{"dataset": "microscope photos of single blood and bone marrow cells", "image_size": 48, "activation": "quick_gelu", "parallel_block": false, "inner_norm": false, "patch_size": [2, 2], "optimizer": "adamw", "lr": 0.0012, "eps": 1e-06, "adaptive_grad_clip": 0.02, "epochs": 17.9, "final_lr_fraction": 0.05}
Rows from block 8 of a small self-supervised image encoder, named by matrix and row number. Rows with one number belong to one neuron. Each number is 50 + 12 x the weight over its row's rms, rounded and kept within 0 to 99. All counts start at 0.
After each neuron's rows are labels from the 100 images, of 14848, where the neuron reaches its highest value: "top examples" is what is common among them; "colour at peak" is the nearest of a few named colours to the mean colour under the peak. Only what is clearly more common there than usual is listed. The data: microscope photos of single blood and bone marrow cells. In brackets: how many of the 100.
# fc1: MLP up (model.blocks.8.mlp.fc1.weight, 768x192), inputs 0-191
# fc2: MLP down (model.blocks.8.mlp.fc2.weight, 192x768, transposed), outputs 0-191

fc1.591:70 60 53 51 50 48 50 26 63 34 37 58 40 72 61 40 55 37 32 60 58 48 35 45 48 30 44 29 63 62 55 69 47 49 55 54 63 45 46 59 44 66 67 43 47 62 59 46 56 49 41 38 55 63 49 45 67 42 66 32 64 45 43 48 23 37 50 43 65 67 52 68 53 42 37 27 61 55 49 22 51 56 46 58 51 43 56 31 38 64 52 62 59 62 39 59 74 34 43 44 48 38 62 70 57 37 67 65 75 62 55 37 56 59 33 48 65 64 64 49 54 52 58 23 39 42 48 45 30 57 65 37 55 47 29 53 54 57 51 70 37 33 51 62 28 49 46 64 58 37 32 47 64 42 48 52 39 46 75 52 70 36 51 44 35 50 60 39 55 48 42 55 25 55 69 30 42 55 49 55 49 59 55 61 18 56 54 49 55 46 47 73
fc2.591:60 49 54 64 50 44 35 40 43 59 30 54 67 72 64 64 43 45 25 56 42 62 52 50 50 47 51 40 34 47 66 48 42 64 60 38 51 56 64 67 60 36 62 41 51 64 53 35 52 33 65 69 68 49 64 72 57 49 49 59 55 32 42 53 53 46 69 36 52 57 49 59 60 38 29 49 65 66 63 60 55 60 73 47 49 44 44 26 53 52 46 45 32 49 34 59 53 41 42 60 71 62 56 52 69 66 71 55 46 63 39 45 74 59 54 57 64 50 43 30 56 71 48 65 49 79 35 58 54 60 55 40 42 56 58 47 53 60 50 51 52 61 49 63 35 43 72 33 54 71 29 56 34 32 47 38 21 45 42 51 64 60 38 40 34 53 69 34 68 24 35 36 48 59 52 30 48 50 54 38 54 24 50 42 61 56 55 38 50 52 31 68
top examples: cell type: proerythroblast (32)
colour at peak: blue (49); purple (49)

fc1.124:71 43 43 63 52 42 31 40 42 32 53 59 70 59 65 62 62 50 32 42 51 39 47 41 48 27 45 37 38 46 47 72 51 58 63 38 67 66 78 71 46 31 58 47 61 53 34 53 69 37 59 68 52 50 64 66 72 61 30 53 47 30 61 54 47 49 56 47 57 43 23 55 69 44 38 67 44 49 40 45 58 36 60 64 54 53 50 24 59 63 41 41 65 49 30 48 36 50 42 56 37 44 57 51 70 56 53 51 47 51 42 41 60 47 50 64 52 46 53 39 68 61 44 45 37 52 43 55 50 52 48 49 19 43 34 34 48 76 26 51 63 59 56 53 34 41 73 61 50 44 61 54 54 48 37 46 78 45 54 48 49 50 32 53 48 62 34 40 67 36 38 44 57 32 58 62 38 51 35 60 72 52 48 25 63 69 62 39 73 45 35 62
fc2.124:48 39 50 40 40 47 51 50 43 69 59 50 51 59 41 39 38 53 67 68 62 28 71 50 32 53 46 71 45 40 44 29 41 45 48 59 56 34 44 41 34 33 27 72 35 50 43 43 32 72 32 45 33 41 67 38 49 60 72 65 70 57 58 50 46 64 38 52 58 52 61 38 29 69 62 62 54 42 50 40 51 51 60 57 38 49 38 69 43 46 65 52 50 48 75 30 63 54 40 31 55 45 78 48 42 51 49 62 56 38 67 56 34 49 63 27 40 66 63 77 59 49 62 61 55 31 51 45 62 33 38 58 49 39 40 66 64 52 60 37 69 55 63 46 80 48 41 63 44 70 55 54 38 37 42 42 37 60 54 58 32 59 61 55 33 48 51 51 46 50 63 44 41 50 55 39 36 32 57 51 25 55 46 55 42 54 69 60 50 39 56 29
top examples: cell type: proerythroblast (31)
colour at peak: blue (57)

fc1.203:46 50 73 50 29 37 38 39 53 66 46 52 50 68 50 47 53 35 30 67 33 49 49 54 51 40 63 41 65 52 50 62 42 53 56 55 56 71 53 60 35 46 56 57 44 52 34 34 54 48 39 43 40 54 64 53 75 40 37 49 55 54 62 41 33 58 41 38 57 68 51 65 44 47 36 51 58 48 66 21 70 64 39 62 30 40 53 41 51 63 57 40 61 44 50 56 59 48 53 44 52 49 64 54 65 33 72 45 67 67 39 51 46 49 58 66 44 62 67 50 59 40 35 53 51 37 41 55 21 65 63 37 22 50 26 56 71 41 39 71 54 62 44 65 57 49 67 68 52 61 36 44 51 71 50 51 52 54 52 56 51 33 40 49 30 71 49 58 46 37 34 32 54 67 65 29 59 67 38 48 78 48 37 51 44 29 82 59 58 60 43 49
fc2.203:33 50 52 62 54 50 54 20 38 61 43 63 72 75 59 47 58 32 31 45 42 68 42 42 30 37 44 46 53 65 62 39 40 68 55 30 43 38 44 45 47 39 37 34 63 53 41 26 64 41 58 57 58 69 52 58 48 46 62 59 41 55 53 30 53 39 40 49 60 39 36 55 72 47 46 35 70 61 57 53 39 63 40 64 36 47 41 28 60 52 61 47 48 57 32 63 48 70 48 65 66 63 65 34 64 56 44 40 67 64 67 56 72 60 41 61 69 55 40 28 53 53 41 46 48 57 51 67 61 68 39 54 44 59 60 47 64 65 51 62 51 51 62 68 44 56 42 36 57 52 30 53 63 37 49 34 62 54 49 60 66 51 29 59 22 50 66 49 39 26 42 35 47 50 50 39 38 71 40 53 48 42 38 69 51 48 65 29 53 56 43 75
top examples: cell type: proerythroblast (32)
colour at peak: blue (27)

fc1.303:60 48 60 63 44 21 39 23 40 34 48 46 34 56 60 60 67 40 47 67 57 57 42 36 61 20 50 25 36 49 67 70 60 48 41 58 67 40 49 37 46 29 57 55 56 44 51 50 45 54 58 44 40 60 67 62 63 38 23 54 51 62 49 44 30 54 51 35 73 65 57 43 72 65 45 54 34 52 64 30 69 53 58 58 33 42 29 50 46 50 69 55 53 35 23 41 57 29 54 64 69 52 52 55 52 39 72 70 68 55 45 42 43 62 56 65 62 52 64 45 36 51 55 51 29 59 41 39 63 48 67 49 34 54 28 46 44 45 70 49 48 68 38 42 46 55 54 77 36 52 48 51 60 64 44 66 38 47 43 38 36 60 51 44 51 68 54 56 50 47 32 48 65 52 43 46 32 48 38 39 58 56 50 47 58 64 69 43 50 64 31 42
fc2.303:39 48 51 39 32 49 60 35 50 62 37 65 72 53 32 60 75 36 34 58 63 70 36 54 43 68 61 33 40 36 74 29 38 63 29 36 36 52 56 69 39 63 37 66 45 56 39 36 45 40 63 58 60 53 42 55 72 69 57 65 47 36 33 35 56 31 47 68 54 65 52 65 61 39 30 64 72 33 39 40 39 45 69 51 64 50 47 35 43 45 49 58 38 39 53 28 31 60 40 64 64 37 53 40 49 37 66 52 52 40 47 46 56 55 58 52 63 44 64 44 58 59 60 42 66 41 30 45 56 70 53 28 54 52 37 33 66 68 54 47 49 56 65 46 48 35 40 42 49 76 59 38 62 43 61 34 41 47 35 56 45 65 28 61 44 60 54 59 41 32 30 54 52 50 46 24 50 49 44 64 53 51 37 53 54 58 57 46 43 52 37 60
top examples: cell type: proerythroblast (29)
colour at peak: blue (55)

fc1.553:67 44 73 44 45 42 52 53 50 48 51 61 51 68 58 40 51 59 41 49 46 30 49 48 62 52 34 37 65 65 55 57 58 62 71 38 46 59 45 69 44 53 67 26 37 44 43 37 66 68 60 70 66 65 66 49 74 42 64 53 66 50 42 67 43 57 57 38 60 52 50 54 47 50 29 43 62 59 67 45 45 70 48 51 50 54 56 38 38 40 62 48 45 56 51 54 34 43 45 30 67 43 37 50 81 39 52 57 52 48 46 49 63 44 56 63 38 57 52 48 60 61 45 47 60 34 28 40 40 32 66 31 40 73 48 55 60 32 41 68 34 53 35 52 27 51 64 48 54 74 61 52 31 37 63 58 28 66 60 31 48 45 46 51 37 38 58 44 64 41 35 57 53 63 54 37 41 54 51 63 49 23 52 58 19 60 45 66 27 30 29 35
fc2.553:64 42 53 42 52 69 50 46 33 41 53 68 34 64 74 54 43 48 54 31 50 53 43 53 39 74 52 42 56 57 49 63 51 61 43 40 51 72 62 50 31 57 88 45 37 48 61 51 77 48 50 43 64 34 55 55 52 49 33 43 49 50 53 61 48 43 58 47 31 61 50 55 61 55 44 45 49 61 38 58 52 34 79 40 46 70 64 52 41 28 28 57 47 44 54 60 42 45 61 46 59 50 44 71 48 67 48 51 67 34 48 38 38 73 46 50 48 55 46 40 30 69 49 41 67 32 61 42 31 41 55 62 54 73 33 49 46 42 36 52 59 48 50 56 37 63 58 32 52 45 51 30 37 46 57 62 52 48 46 35 49 35 48 42 51 32 48 68 41 35 48 69 68 67 56 40 36 64 39 19 37 44 72 58 22 56 56 25 64 41 30 51
top examples: cell type: artefact (35); cell type: blast (31)
colour at peak: purple (65)

fc1.377:40 62 61 64 38 38 27 53 44 53 52 45 60 47 38 22 44 57 67 70 46 36 53 47 36 36 56 59 56 51 52 33 54 33 53 40 51 49 54 53 70 62 42 47 42 63 50 19 31 79 53 60 58 45 39 78 60 45 44 54 54 44 39 32 29 37 33 47 43 50 62 44 56 61 38 41 44 51 61 64 38 62 32 54 63 56 56 46 24 35 54 55 63 60 62 43 33 30 62 48 64 62 50 42 45 41 60 34 54 59 60 61 50 77 55 45 48 50 50 44 66 37 38 39 48 33 49 39 37 74 35 35 58 80 63 50 40 46 51 50 31 28 54 57 44 52 38 38 49 65 46 41 33 46 48 30 63 51 61 63 44 49 67 64 54 60 54 56 46 39 34 58 29 73 53 50 61 53 49 55 59 72 19 43 43 54 62 38 43 27 51 44
fc2.377:49 62 46 35 45 55 67 48 61 47 42 69 62 26 46 54 48 49 56 55 52 47 45 45 47 41 50 71 40 39 57 41 53 49 56 73 59 24 42 59 43 18 18 63 48 39 44 54 26 65 36 56 24 42 45 58 55 70 51 47 46 40 41 26 41 75 64 54 70 56 58 38 53 64 57 61 56 54 57 27 35 65 35 43 50 49 34 64 57 47 65 61 37 46 57 39 65 73 31 45 40 30 59 35 59 51 43 70 60 54 54 68 75 62 45 42 58 33 57 79 67 38 60 69 48 48 51 35 69 51 34 53 31 36 45 62 44 46 37 58 73 54 56 51 44 47 43 49 61 52 53 39 78 49 46 33 69 65 56 58 46 56 60 40 58 50 47 57 37 46 58 41 45 36 40 58 49 53 34 55 58 67 49 40 48 63 62 64 43 39 60 49
top examples: smear: peripheral blood (93); cell type: lymphocyte (69)
colour at peak: pink (82)

fc1.299:31 39 62 68 52 50 49 53 44 57 50 57 54 48 45 39 41 49 32 50 37 58 54 56 56 41 48 57 67 30 72 37 81 51 32 45 54 59 69 36 62 63 58 62 53 54 48 58 38 55 76 33 71 61 55 38 41 49 45 58 65 61 47 42 42 42 27 52 47 35 35 57 43 37 43 53 54 52 62 56 69 56 47 71 42 45 51 50 62 58 72 59 15 42 36 61 43 44 40 58 60 71 41 43 60 46 46 47 49 52 58 38 43 44 31 46 62 33 46 57 52 64 56 59 40 38 58 56 50 63 45 39 52 62 69 55 72 26 60 56 36 62 36 53 55 13 46 38 42 48 55 42 41 49 37 45 46 54 46 48 69 41 40 58 37 47 73 59 53 52 40 75 54 34 65 53 58 68 77 47 36 32 45 71 27 43 79 64 52 44 38 56
fc2.299:64 55 54 45 33 45 54 33 59 36 42 65 52 41 38 53 42 49 47 56 44 52 39 58 53 41 57 78 51 45 59 56 42 71 48 58 76 35 52 50 37 58 38 60 54 48 51 56 23 72 37 55 22 49 42 48 67 46 52 55 43 57 67 29 47 46 42 42 67 52 53 61 46 73 45 57 49 44 71 30 32 61 37 62 39 58 51 52 53 60 70 39 59 61 69 37 68 53 38 40 43 42 60 26 67 34 56 59 68 28 45 39 62 62 48 40 81 44 65 69 72 63 38 51 54 25 55 37 42 37 52 51 41 41 37 52 60 44 53 75 68 65 55 52 43 46 53 52 66 64 52 33 74 55 36 24 63 82 43 48 64 38 53 51 52 47 53 51 41 52 45 37 40 52 40 43 54 43 50 38 55 62 44 38 47 43 36 57 38 70 67 61
top examples: cell type: lymphocyte (77); smear: peripheral blood (35)
colour at peak: purple (46); blue (26)

fc1.12:57 51 79 52 48 45 61 40 53 48 39 43 37 61 59 34 48 48 37 41 25 62 61 41 57 46 46 42 56 48 47 46 56 51 31 53 42 45 61 46 63 51 55 45 61 65 44 43 36 47 71 57 57 38 49 77 54 68 43 55 48 54 66 50 54 43 44 69 70 51 51 45 50 45 47 22 67 31 40 41 72 47 60 58 50 45 49 56 39 51 54 47 71 57 49 58 65 42 23 56 44 57 42 51 33 56 54 70 64 14 33 61 63 60 31 38 39 62 39 56 49 54 35 50 41 53 52 44 49 68 54 58 32 40 61 43 42 30 69 47 51 58 29 46 59 17 55 43 81 52 47 39 41 57 34 43 53 59 49 54 42 33 54 45 26 74 72 48 57 39 43 34 32 43 74 60 59 33 57 55 72 58 51 67 56 54 28 68 69 50 51 59
fc2.12:47 32 58 43 48 65 47 55 48 54 65 50 59 52 58 59 62 40 58 30 52 36 63 39 43 54 52 41 36 48 47 68 37 46 69 51 43 51 61 48 51 57 72 43 49 58 43 45 85 42 55 24 73 61 51 53 37 47 36 42 21 43 49 43 56 55 75 41 40 66 36 50 36 46 49 66 58 68 27 61 54 40 65 52 43 49 64 55 42 25 56 58 52 47 41 57 28 37 68 48 55 60 49 67 43 58 62 33 53 42 50 44 35 83 58 49 51 42 35 47 28 38 67 58 52 61 56 50 43 43 66 56 55 55 53 51 74 76 40 52 39 53 43 39 63 48 66 65 47 44 35 54 33 37 48 41 42 24 55 53 46 57 53 50 42 40 51 43 59 40 63 48 51 74 55 31 55 29 53 36 23 41 54 56 54 34 56 29 77 26 37 38
top examples: smear: peripheral blood (86); cell type: platelet (26)
colour at peak: white (45)

fc1.656:44 37 52 56 39 45 65 39 51 51 30 68 47 46 49 18 54 42 48 53 62 70 40 45 39 39 59 49 45 58 65 48 60 41 64 58 41 34 47 58 62 68 50 50 50 75 45 33 37 72 63 64 42 38 41 52 78 58 47 63 38 59 53 38 26 51 54 71 54 47 49 50 49 38 36 33 75 35 27 60 47 66 69 58 39 39 43 56 26 50 42 58 43 43 43 64 54 63 51 73 70 62 62 30 42 49 45 61 78 54 49 43 40 48 32 58 37 48 49 27 39 72 42 65 60 33 38 42 36 55 48 29 20 39 60 45 42 49 68 59 40 42 44 64 61 65 45 47 69 33 43 36 62 44 55 50 60 56 48 31 40 59 45 55 60 49 53 44 48 43 52 49 69 33 59 37 52 40 54 31 66 36 41 50 43 53 42 45 40 43 67 69
fc2.656:29 67 69 50 41 41 47 41 57 34 22 51 65 65 32 49 49 54 36 43 46 86 29 48 34 41 61 62 69 66 64 43 37 63 46 23 56 53 50 54 31 54 50 67 77 52 59 40 67 53 59 49 40 57 50 51 68 55 38 66 62 61 53 47 37 21 42 68 38 56 41 75 57 40 38 49 59 53 40 46 55 45 65 60 44 44 74 45 42 43 53 56 60 54 65 45 39 46 44 65 78 45 36 46 52 53 29 57 64 42 72 61 61 38 40 48 43 46 53 34 67 68 44 53 71 40 57 52 38 70 46 37 15 41 49 46 49 40 67 60 55 49 47 41 42 59 54 60 47 45 49 48 64 63 45 55 53 53 36 41 46 62 55 45 46 45 55 41 44 49 43 45 68 49 70 38 52 40 52 49 43 44 32 44 25 47 48 33 34 55 59 76
top examples: smear: peripheral blood (87); cell type: segmented neutrophil (73); cell type: band neutrophil (26)
colour at peak: pink (66)

fc1.256:47 39 55 68 50 50 62 21 48 55 38 62 65 63 70 59 37 36 34 64 55 52 67 26 59 56 43 55 40 38 51 56 66 60 42 47 35 60 48 70 44 53 58 48 62 54 46 52 42 51 61 59 78 71 60 41 36 55 29 32 65 54 40 65 34 54 48 43 53 56 42 64 57 54 42 41 63 51 61 41 68 42 65 64 40 47 63 28 44 71 66 46 24 49 55 50 57 42 56 36 59 50 35 63 60 38 50 51 59 44 47 64 78 41 57 65 55 72 29 60 53 64 40 49 35 38 33 72 51 54 44 47 39 41 56 58 42 36 34 46 53 68 61 62 60 28 77 29 42 61 39 59 49 28 57 58 41 50 45 60 73 64 56 57 38 48 59 48 49 41 35 45 62 63 46 46 35 63 64 46 56 31 45 68 42 40 70 73 56 62 48 50
fc2.256:55 48 52 36 72 38 42 43 57 56 54 75 23 39 35 77 60 62 69 57 32 46 63 55 38 32 65 53 48 38 33 32 60 42 66 56 61 63 66 37 76 45 60 42 56 56 45 42 42 49 48 54 55 42 39 55 52 36 55 44 48 47 41 55 44 41 52 46 51 48 53 44 46 52 67 37 66 50 46 41 53 54 50 60 74 63 35 56 62 53 55 35 69 64 58 37 48 53 20 64 48 41 53 60 47 28 25 40 39 28 42 55 37 57 43 60 60 47 54 47 53 44 55 32 49 39 66 42 41 40 35 45 41 39 36 38 59 54 56 59 64 79 71 64 30 47 44 50 51 70 34 53 51 68 45 21 71 63 68 45 43 39 51 44 42 63 45 69 37 63 48 67 52 51 59 53 26 36 50 48 53 35 56 66 52 53 50 41 81 58 69 63
top examples: cell type: lymphocyte (44)
colour at peak: blue (33)

fc1.436:35 39 52 60 53 28 26 44 42 41 57 41 36 41 70 43 30 37 44 58 38 41 70 36 53 31 64 44 42 59 60 38 43 51 56 42 47 67 42 54 69 65 44 52 40 68 55 35 46 49 66 49 62 29 50 79 60 54 44 74 56 41 27 46 61 55 53 43 46 38 35 47 52 68 24 48 78 48 74 52 57 52 61 63 55 59 29 46 48 41 54 66 49 68 51 54 36 61 42 50 44 71 70 47 56 48 37 40 66 48 46 58 66 59 51 52 42 39 56 58 54 54 54 28 47 35 46 51 51 44 41 56 49 61 59 56 40 57 31 60 38 45 58 63 63 37 29 54 39 71 28 51 37 33 73 47 48 37 41 30 46 39 51 37 44 62 66 23 59 43 52 62 40 45 53 59 68 60 71 39 73 42 41 40 67 54 74 57 33 50 52 59
fc2.436:42 49 55 61 57 65 85 47 61 36 55 63 62 30 31 41 42 49 37 35 22 69 43 68 43 57 71 61 64 34 71 45 40 42 48 73 48 49 47 43 41 68 41 44 61 42 47 50 36 59 60 64 34 62 33 40 47 67 51 52 47 74 42 56 50 53 45 43 25 47 62 32 39 29 48 42 47 35 50 41 49 64 63 50 53 38 50 52 64 40 59 57 42 74 44 43 54 34 62 48 40 53 46 27 42 45 29 54 45 46 79 60 49 53 34 53 77 45 63 55 58 48 38 48 39 48 48 29 50 69 29 38 28 38 63 61 51 60 56 62 42 44 45 38 55 59 50 63 43 50 48 30 46 77 57 58 62 38 58 64 53 47 51 60 50 58 37 51 38 51 37 44 62 34 41 57 44 57 56 21 61 68 33 27 44 39 56 54 38 62 62 51
top examples: smear: peripheral blood (100); cell type: platelet (84)
colour at peak: pink (74)

fc1.735:53 40 41 64 59 53 45 45 47 46 55 59 61 71 62 50 33 29 62 46 60 32 42 30 55 64 57 53 51 34 56 49 59 61 37 63 41 45 43 50 48 64 71 50 54 65 57 53 48 56 49 61 56 27 26 46 55 58 39 37 42 57 46 53 33 42 54 45 31 43 42 65 82 56 19 48 46 46 44 53 52 52 68 46 32 48 73 39 63 52 46 54 44 49 46 76 34 56 65 49 68 57 34 40 50 66 53 23 47 62 51 52 74 67 50 52 40 55 40 48 38 80 36 61 70 58 50 49 40 26 70 50 51 66 43 41 47 40 55 48 52 59 51 35 48 45 64 52 59 67 51 49 42 66 36 54 63 50 15 33 42 31 40 49 55 39 62 64 50 30 23 57 51 53 30 50 71 53 41 36 29 61 43 31 51 34 39 45 34 46 54 53
fc2.735:45 56 58 59 52 59 23 48 58 29 34 52 47 45 36 60 37 51 31 68 39 62 59 57 64 47 54 67 47 48 67 58 57 65 34 35 59 59 60 47 50 45 36 40 74 57 71 49 35 55 56 73 51 36 31 66 63 46 43 51 51 60 50 29 40 36 46 53 66 40 47 52 55 44 32 49 39 33 55 34 57 57 44 56 56 56 66 44 77 53 44 49 42 59 52 58 54 56 38 57 62 43 46 41 55 52 62 47 46 33 35 48 60 33 33 56 74 57 60 43 59 65 42 33 53 50 40 50 39 53 61 51 42 49 45 41 40 31 75 39 54 66 32 60 50 36 61 40 57 67 42 27 60 49 35 40 52 62 32 46 77 24 23 60 38 63 59 50 38 58 38 44 37 57 52 46 55 42 63 43 56 47 55 36 43 49 29 59 12 81 46 70
top examples: cell type: artefact (97)
colour at peak: purple (84)

fc1.143:57 56 55 68 33 64 51 42 43 39 52 42 38 43 33 52 45 39 55 57 33 71 63 55 41 67 43 61 55 59 54 46 52 57 37 36 68 62 61 42 63 60 51 29 46 65 50 43 47 52 37 36 43 60 45 75 59 66 75 70 64 61 65 43 18 57 45 48 62 46 36 34 51 54 35 31 62 39 44 44 48 60 35 54 51 44 56 61 55 56 62 56 69 57 49 51 48 43 27 38 42 59 32 32 43 43 66 59 50 31 28 67 49 53 46 62 64 56 44 54 57 61 50 30 50 45 33 41 51 59 36 41 56 46 38 49 66 43 88 62 57 58 50 40 64 33 52 40 83 57 55 40 68 30 33 37 53 43 46 52 45 22 35 43 36 68 51 55 35 59 49 31 58 45 75 36 55 32 48 45 64 59 41 59 51 55 50 68 30 47 59 42
fc2.143:48 56 44 37 56 53 48 72 50 46 67 59 47 55 55 60 63 66 58 47 71 52 54 56 51 57 43 28 59 61 37 50 49 36 50 44 42 66 41 47 42 64 66 50 43 44 48 56 65 34 46 55 60 42 28 42 37 53 19 28 35 54 48 57 70 36 63 39 44 46 56 46 45 34 57 55 33 54 33 77 52 51 74 44 57 48 52 48 63 52 26 60 54 40 41 69 45 55 61 60 47 55 54 65 41 74 56 61 44 53 44 43 31 55 60 52 25 48 37 47 23 39 83 69 57 66 69 62 42 32 72 71 58 46 68 60 44 47 41 58 37 36 30 40 54 61 70 58 50 39 58 60 33 53 59 68 52 26 63 52 35 58 63 61 54 29 41 41 59 55 83 47 46 61 46 63 37 50 47 56 30 46 47 53 47 35 42 51 63 46 46 35
top examples: smear: peripheral blood (81); cell type: segmented neutrophil (77)
colour at peak: pink (77)

fc1.450:53 51 57 44 40 49 59 29 24 60 47 65 50 54 31 38 48 54 54 81 55 24 72 51 34 32 54 56 38 67 42 47 70 54 69 58 40 44 32 36 45 38 42 48 62 52 59 57 60 72 39 51 41 33 46 65 78 31 72 45 48 41 40 59 37 48 50 60 70 35 34 60 34 48 48 48 51 56 36 44 44 35 68 60 45 22 29 39 61 26 52 64 44 46 60 60 41 59 55 66 47 36 68 37 50 48 48 59 73 62 33 43 66 46 43 34 51 25 51 57 39 56 38 54 49 28 47 60 57 46 43 46 63 52 64 45 35 35 56 47 48 36 54 40 47 72 58 50 38 55 33 63 44 26 39 55 44 45 44 54 58 71 59 45 55 42 63 60 67 30 45 25 56 36 48 49 61 50 51 54 54 64 47 42 46 69 55 69 32 53 52 53
fc2.450:41 26 41 55 61 61 37 55 46 44 46 22 59 37 34 39 44 56 38 50 49 70 39 45 56 54 73 57 60 56 49 56 38 68 62 39 42 31 61 59 65 56 34 45 76 51 40 52 43 47 46 39 48 35 67 38 53 56 54 56 64 60 55 43 48 57 28 69 69 50 43 54 55 52 57 37 70 33 47 67 37 39 41 63 47 59 68 57 26 52 33 46 66 72 58 28 35 62 49 30 59 62 51 27 37 29 41 46 38 46 75 46 64 31 62 60 70 62 65 55 57 44 49 26 35 58 27 47 42 61 43 42 51 37 61 36 42 65 74 34 53 36 66 53 61 56 32 45 48 43 33 51 51 45 43 48 33 52 57 56 52 50 38 39 41 53 55 30 69 45 58 65 33 45 52 55 56 47 66 56 53 64 64 34 61 52 35 41 31 57 51 60
top examples: smear: peripheral blood (100); cell type: eosinophil (63)
colour at peak: pink (90)

fc1.675:64 56 51 65 63 34 33 34 58 59 70 42 51 63 58 56 53 64 64 33 53 50 26 36 64 28 51 45 48 70 62 61 68 64 32 66 61 57 74 69 60 43 44 55 38 49 49 42 49 49 79 43 53 49 59 72 57 43 48 58 72 58 62 40 41 55 50 42 44 32 62 63 66 47 33 64 46 38 56 30 69 48 56 60 39 56 60 53 50 65 45 44 39 62 45 59 72 48 56 53 59 46 39 34 65 58 65 45 42 59 33 38 57 56 52 46 59 51 32 39 57 77 48 31 59 41 73 41 33 42 45 52 48 31 36 30 51 54 53 67 62 66 39 39 53 27 55 58 23 30 70 48 54 46 57 27 55 38 47 34 52 58 43 44 42 55 41 33 41 49 25 50 60 37 56 46 31 46 38 48 54 71 54 67 60 57 44 38 60 59 64 54
fc2.675:55 28 46 33 31 47 43 33 57 74 72 50 52 64 60 44 42 58 32 67 48 38 55 38 32 58 51 51 21 42 54 45 51 50 57 45 69 47 42 67 50 28 46 46 48 72 60 59 43 54 43 46 47 62 56 54 54 50 54 44 64 51 49 55 57 42 51 38 44 65 42 61 44 76 44 62 35 56 69 31 34 51 59 59 47 34 25 55 52 46 44 56 22 45 48 32 62 57 56 30 70 37 73 45 40 37 76 65 52 57 57 44 48 33 66 25 49 56 61 59 52 56 56 47 43 42 53 50 60 50 40 28 47 58 47 51 36 52 55 39 69 48 28 67 59 42 36 39 40 49 37 54 59 29 65 29 30 40 57 32 57 50 37 62 50 59 62 55 45 38 51 27 28 53 47 46 36 66 53 66 54 64 48 40 60 70 59 61 33 75 64 33
top examples: cell type: proerythroblast (26)
colour at peak: blue (69)

fc1.446:42 64 50 57 58 40 45 56 35 51 41 43 63 70 44 44 57 53 61 51 43 50 55 33 53 16 72 48 35 31 69 44 64 33 43 42 63 72 30 66 52 31 54 62 47 68 33 34 51 53 46 50 47 54 30 76 47 47 50 38 50 49 47 50 55 46 46 52 29 52 44 63 66 43 39 60 47 48 43 49 54 42 41 43 46 50 55 60 49 66 59 41 39 68 45 64 35 57 39 36 47 64 54 60 72 32 54 33 56 60 78 65 61 48 39 43 58 50 56 49 55 56 46 59 46 22 65 30 54 58 54 54 59 38 67 48 43 54 31 48 41 36 60 49 47 38 32 66 55 42 23 53 30 49 63 47 59 57 69 57 39 61 51 59 36 42 58 17 66 45 55 77 14 61 63 55 65 57 51 47 42 70 27 57 52 40 51 34 48 44 43 61
fc2.446:21 36 50 48 57 52 72 62 40 35 59 49 56 29 42 33 33 48 56 63 45 46 79 65 34 49 38 65 53 46 66 49 49 38 60 78 29 61 49 54 51 35 49 59 42 59 49 41 30 64 48 49 36 43 54 60 44 71 63 46 64 72 52 53 59 50 40 60 48 21 66 41 40 47 60 70 62 31 64 50 48 57 51 52 38 52 43 67 32 49 41 62 70 46 56 46 67 30 33 34 55 74 59 50 51 38 57 44 39 35 81 48 56 49 61 33 49 50 75 50 71 51 41 46 33 42 30 46 54 60 23 40 46 45 59 48 40 70 50 60 65 40 65 35 57 30 39 67 45 66 42 51 48 48 42 37 59 59 55 62 48 61 57 38 32 48 41 50 53 44 47 40 36 36 52 61 46 59 62 43 49 39 59 33 43 55 63 51 51 32 63 30
top examples: smear: peripheral blood (95); cell type: platelet (94)
colour at peak: white (51)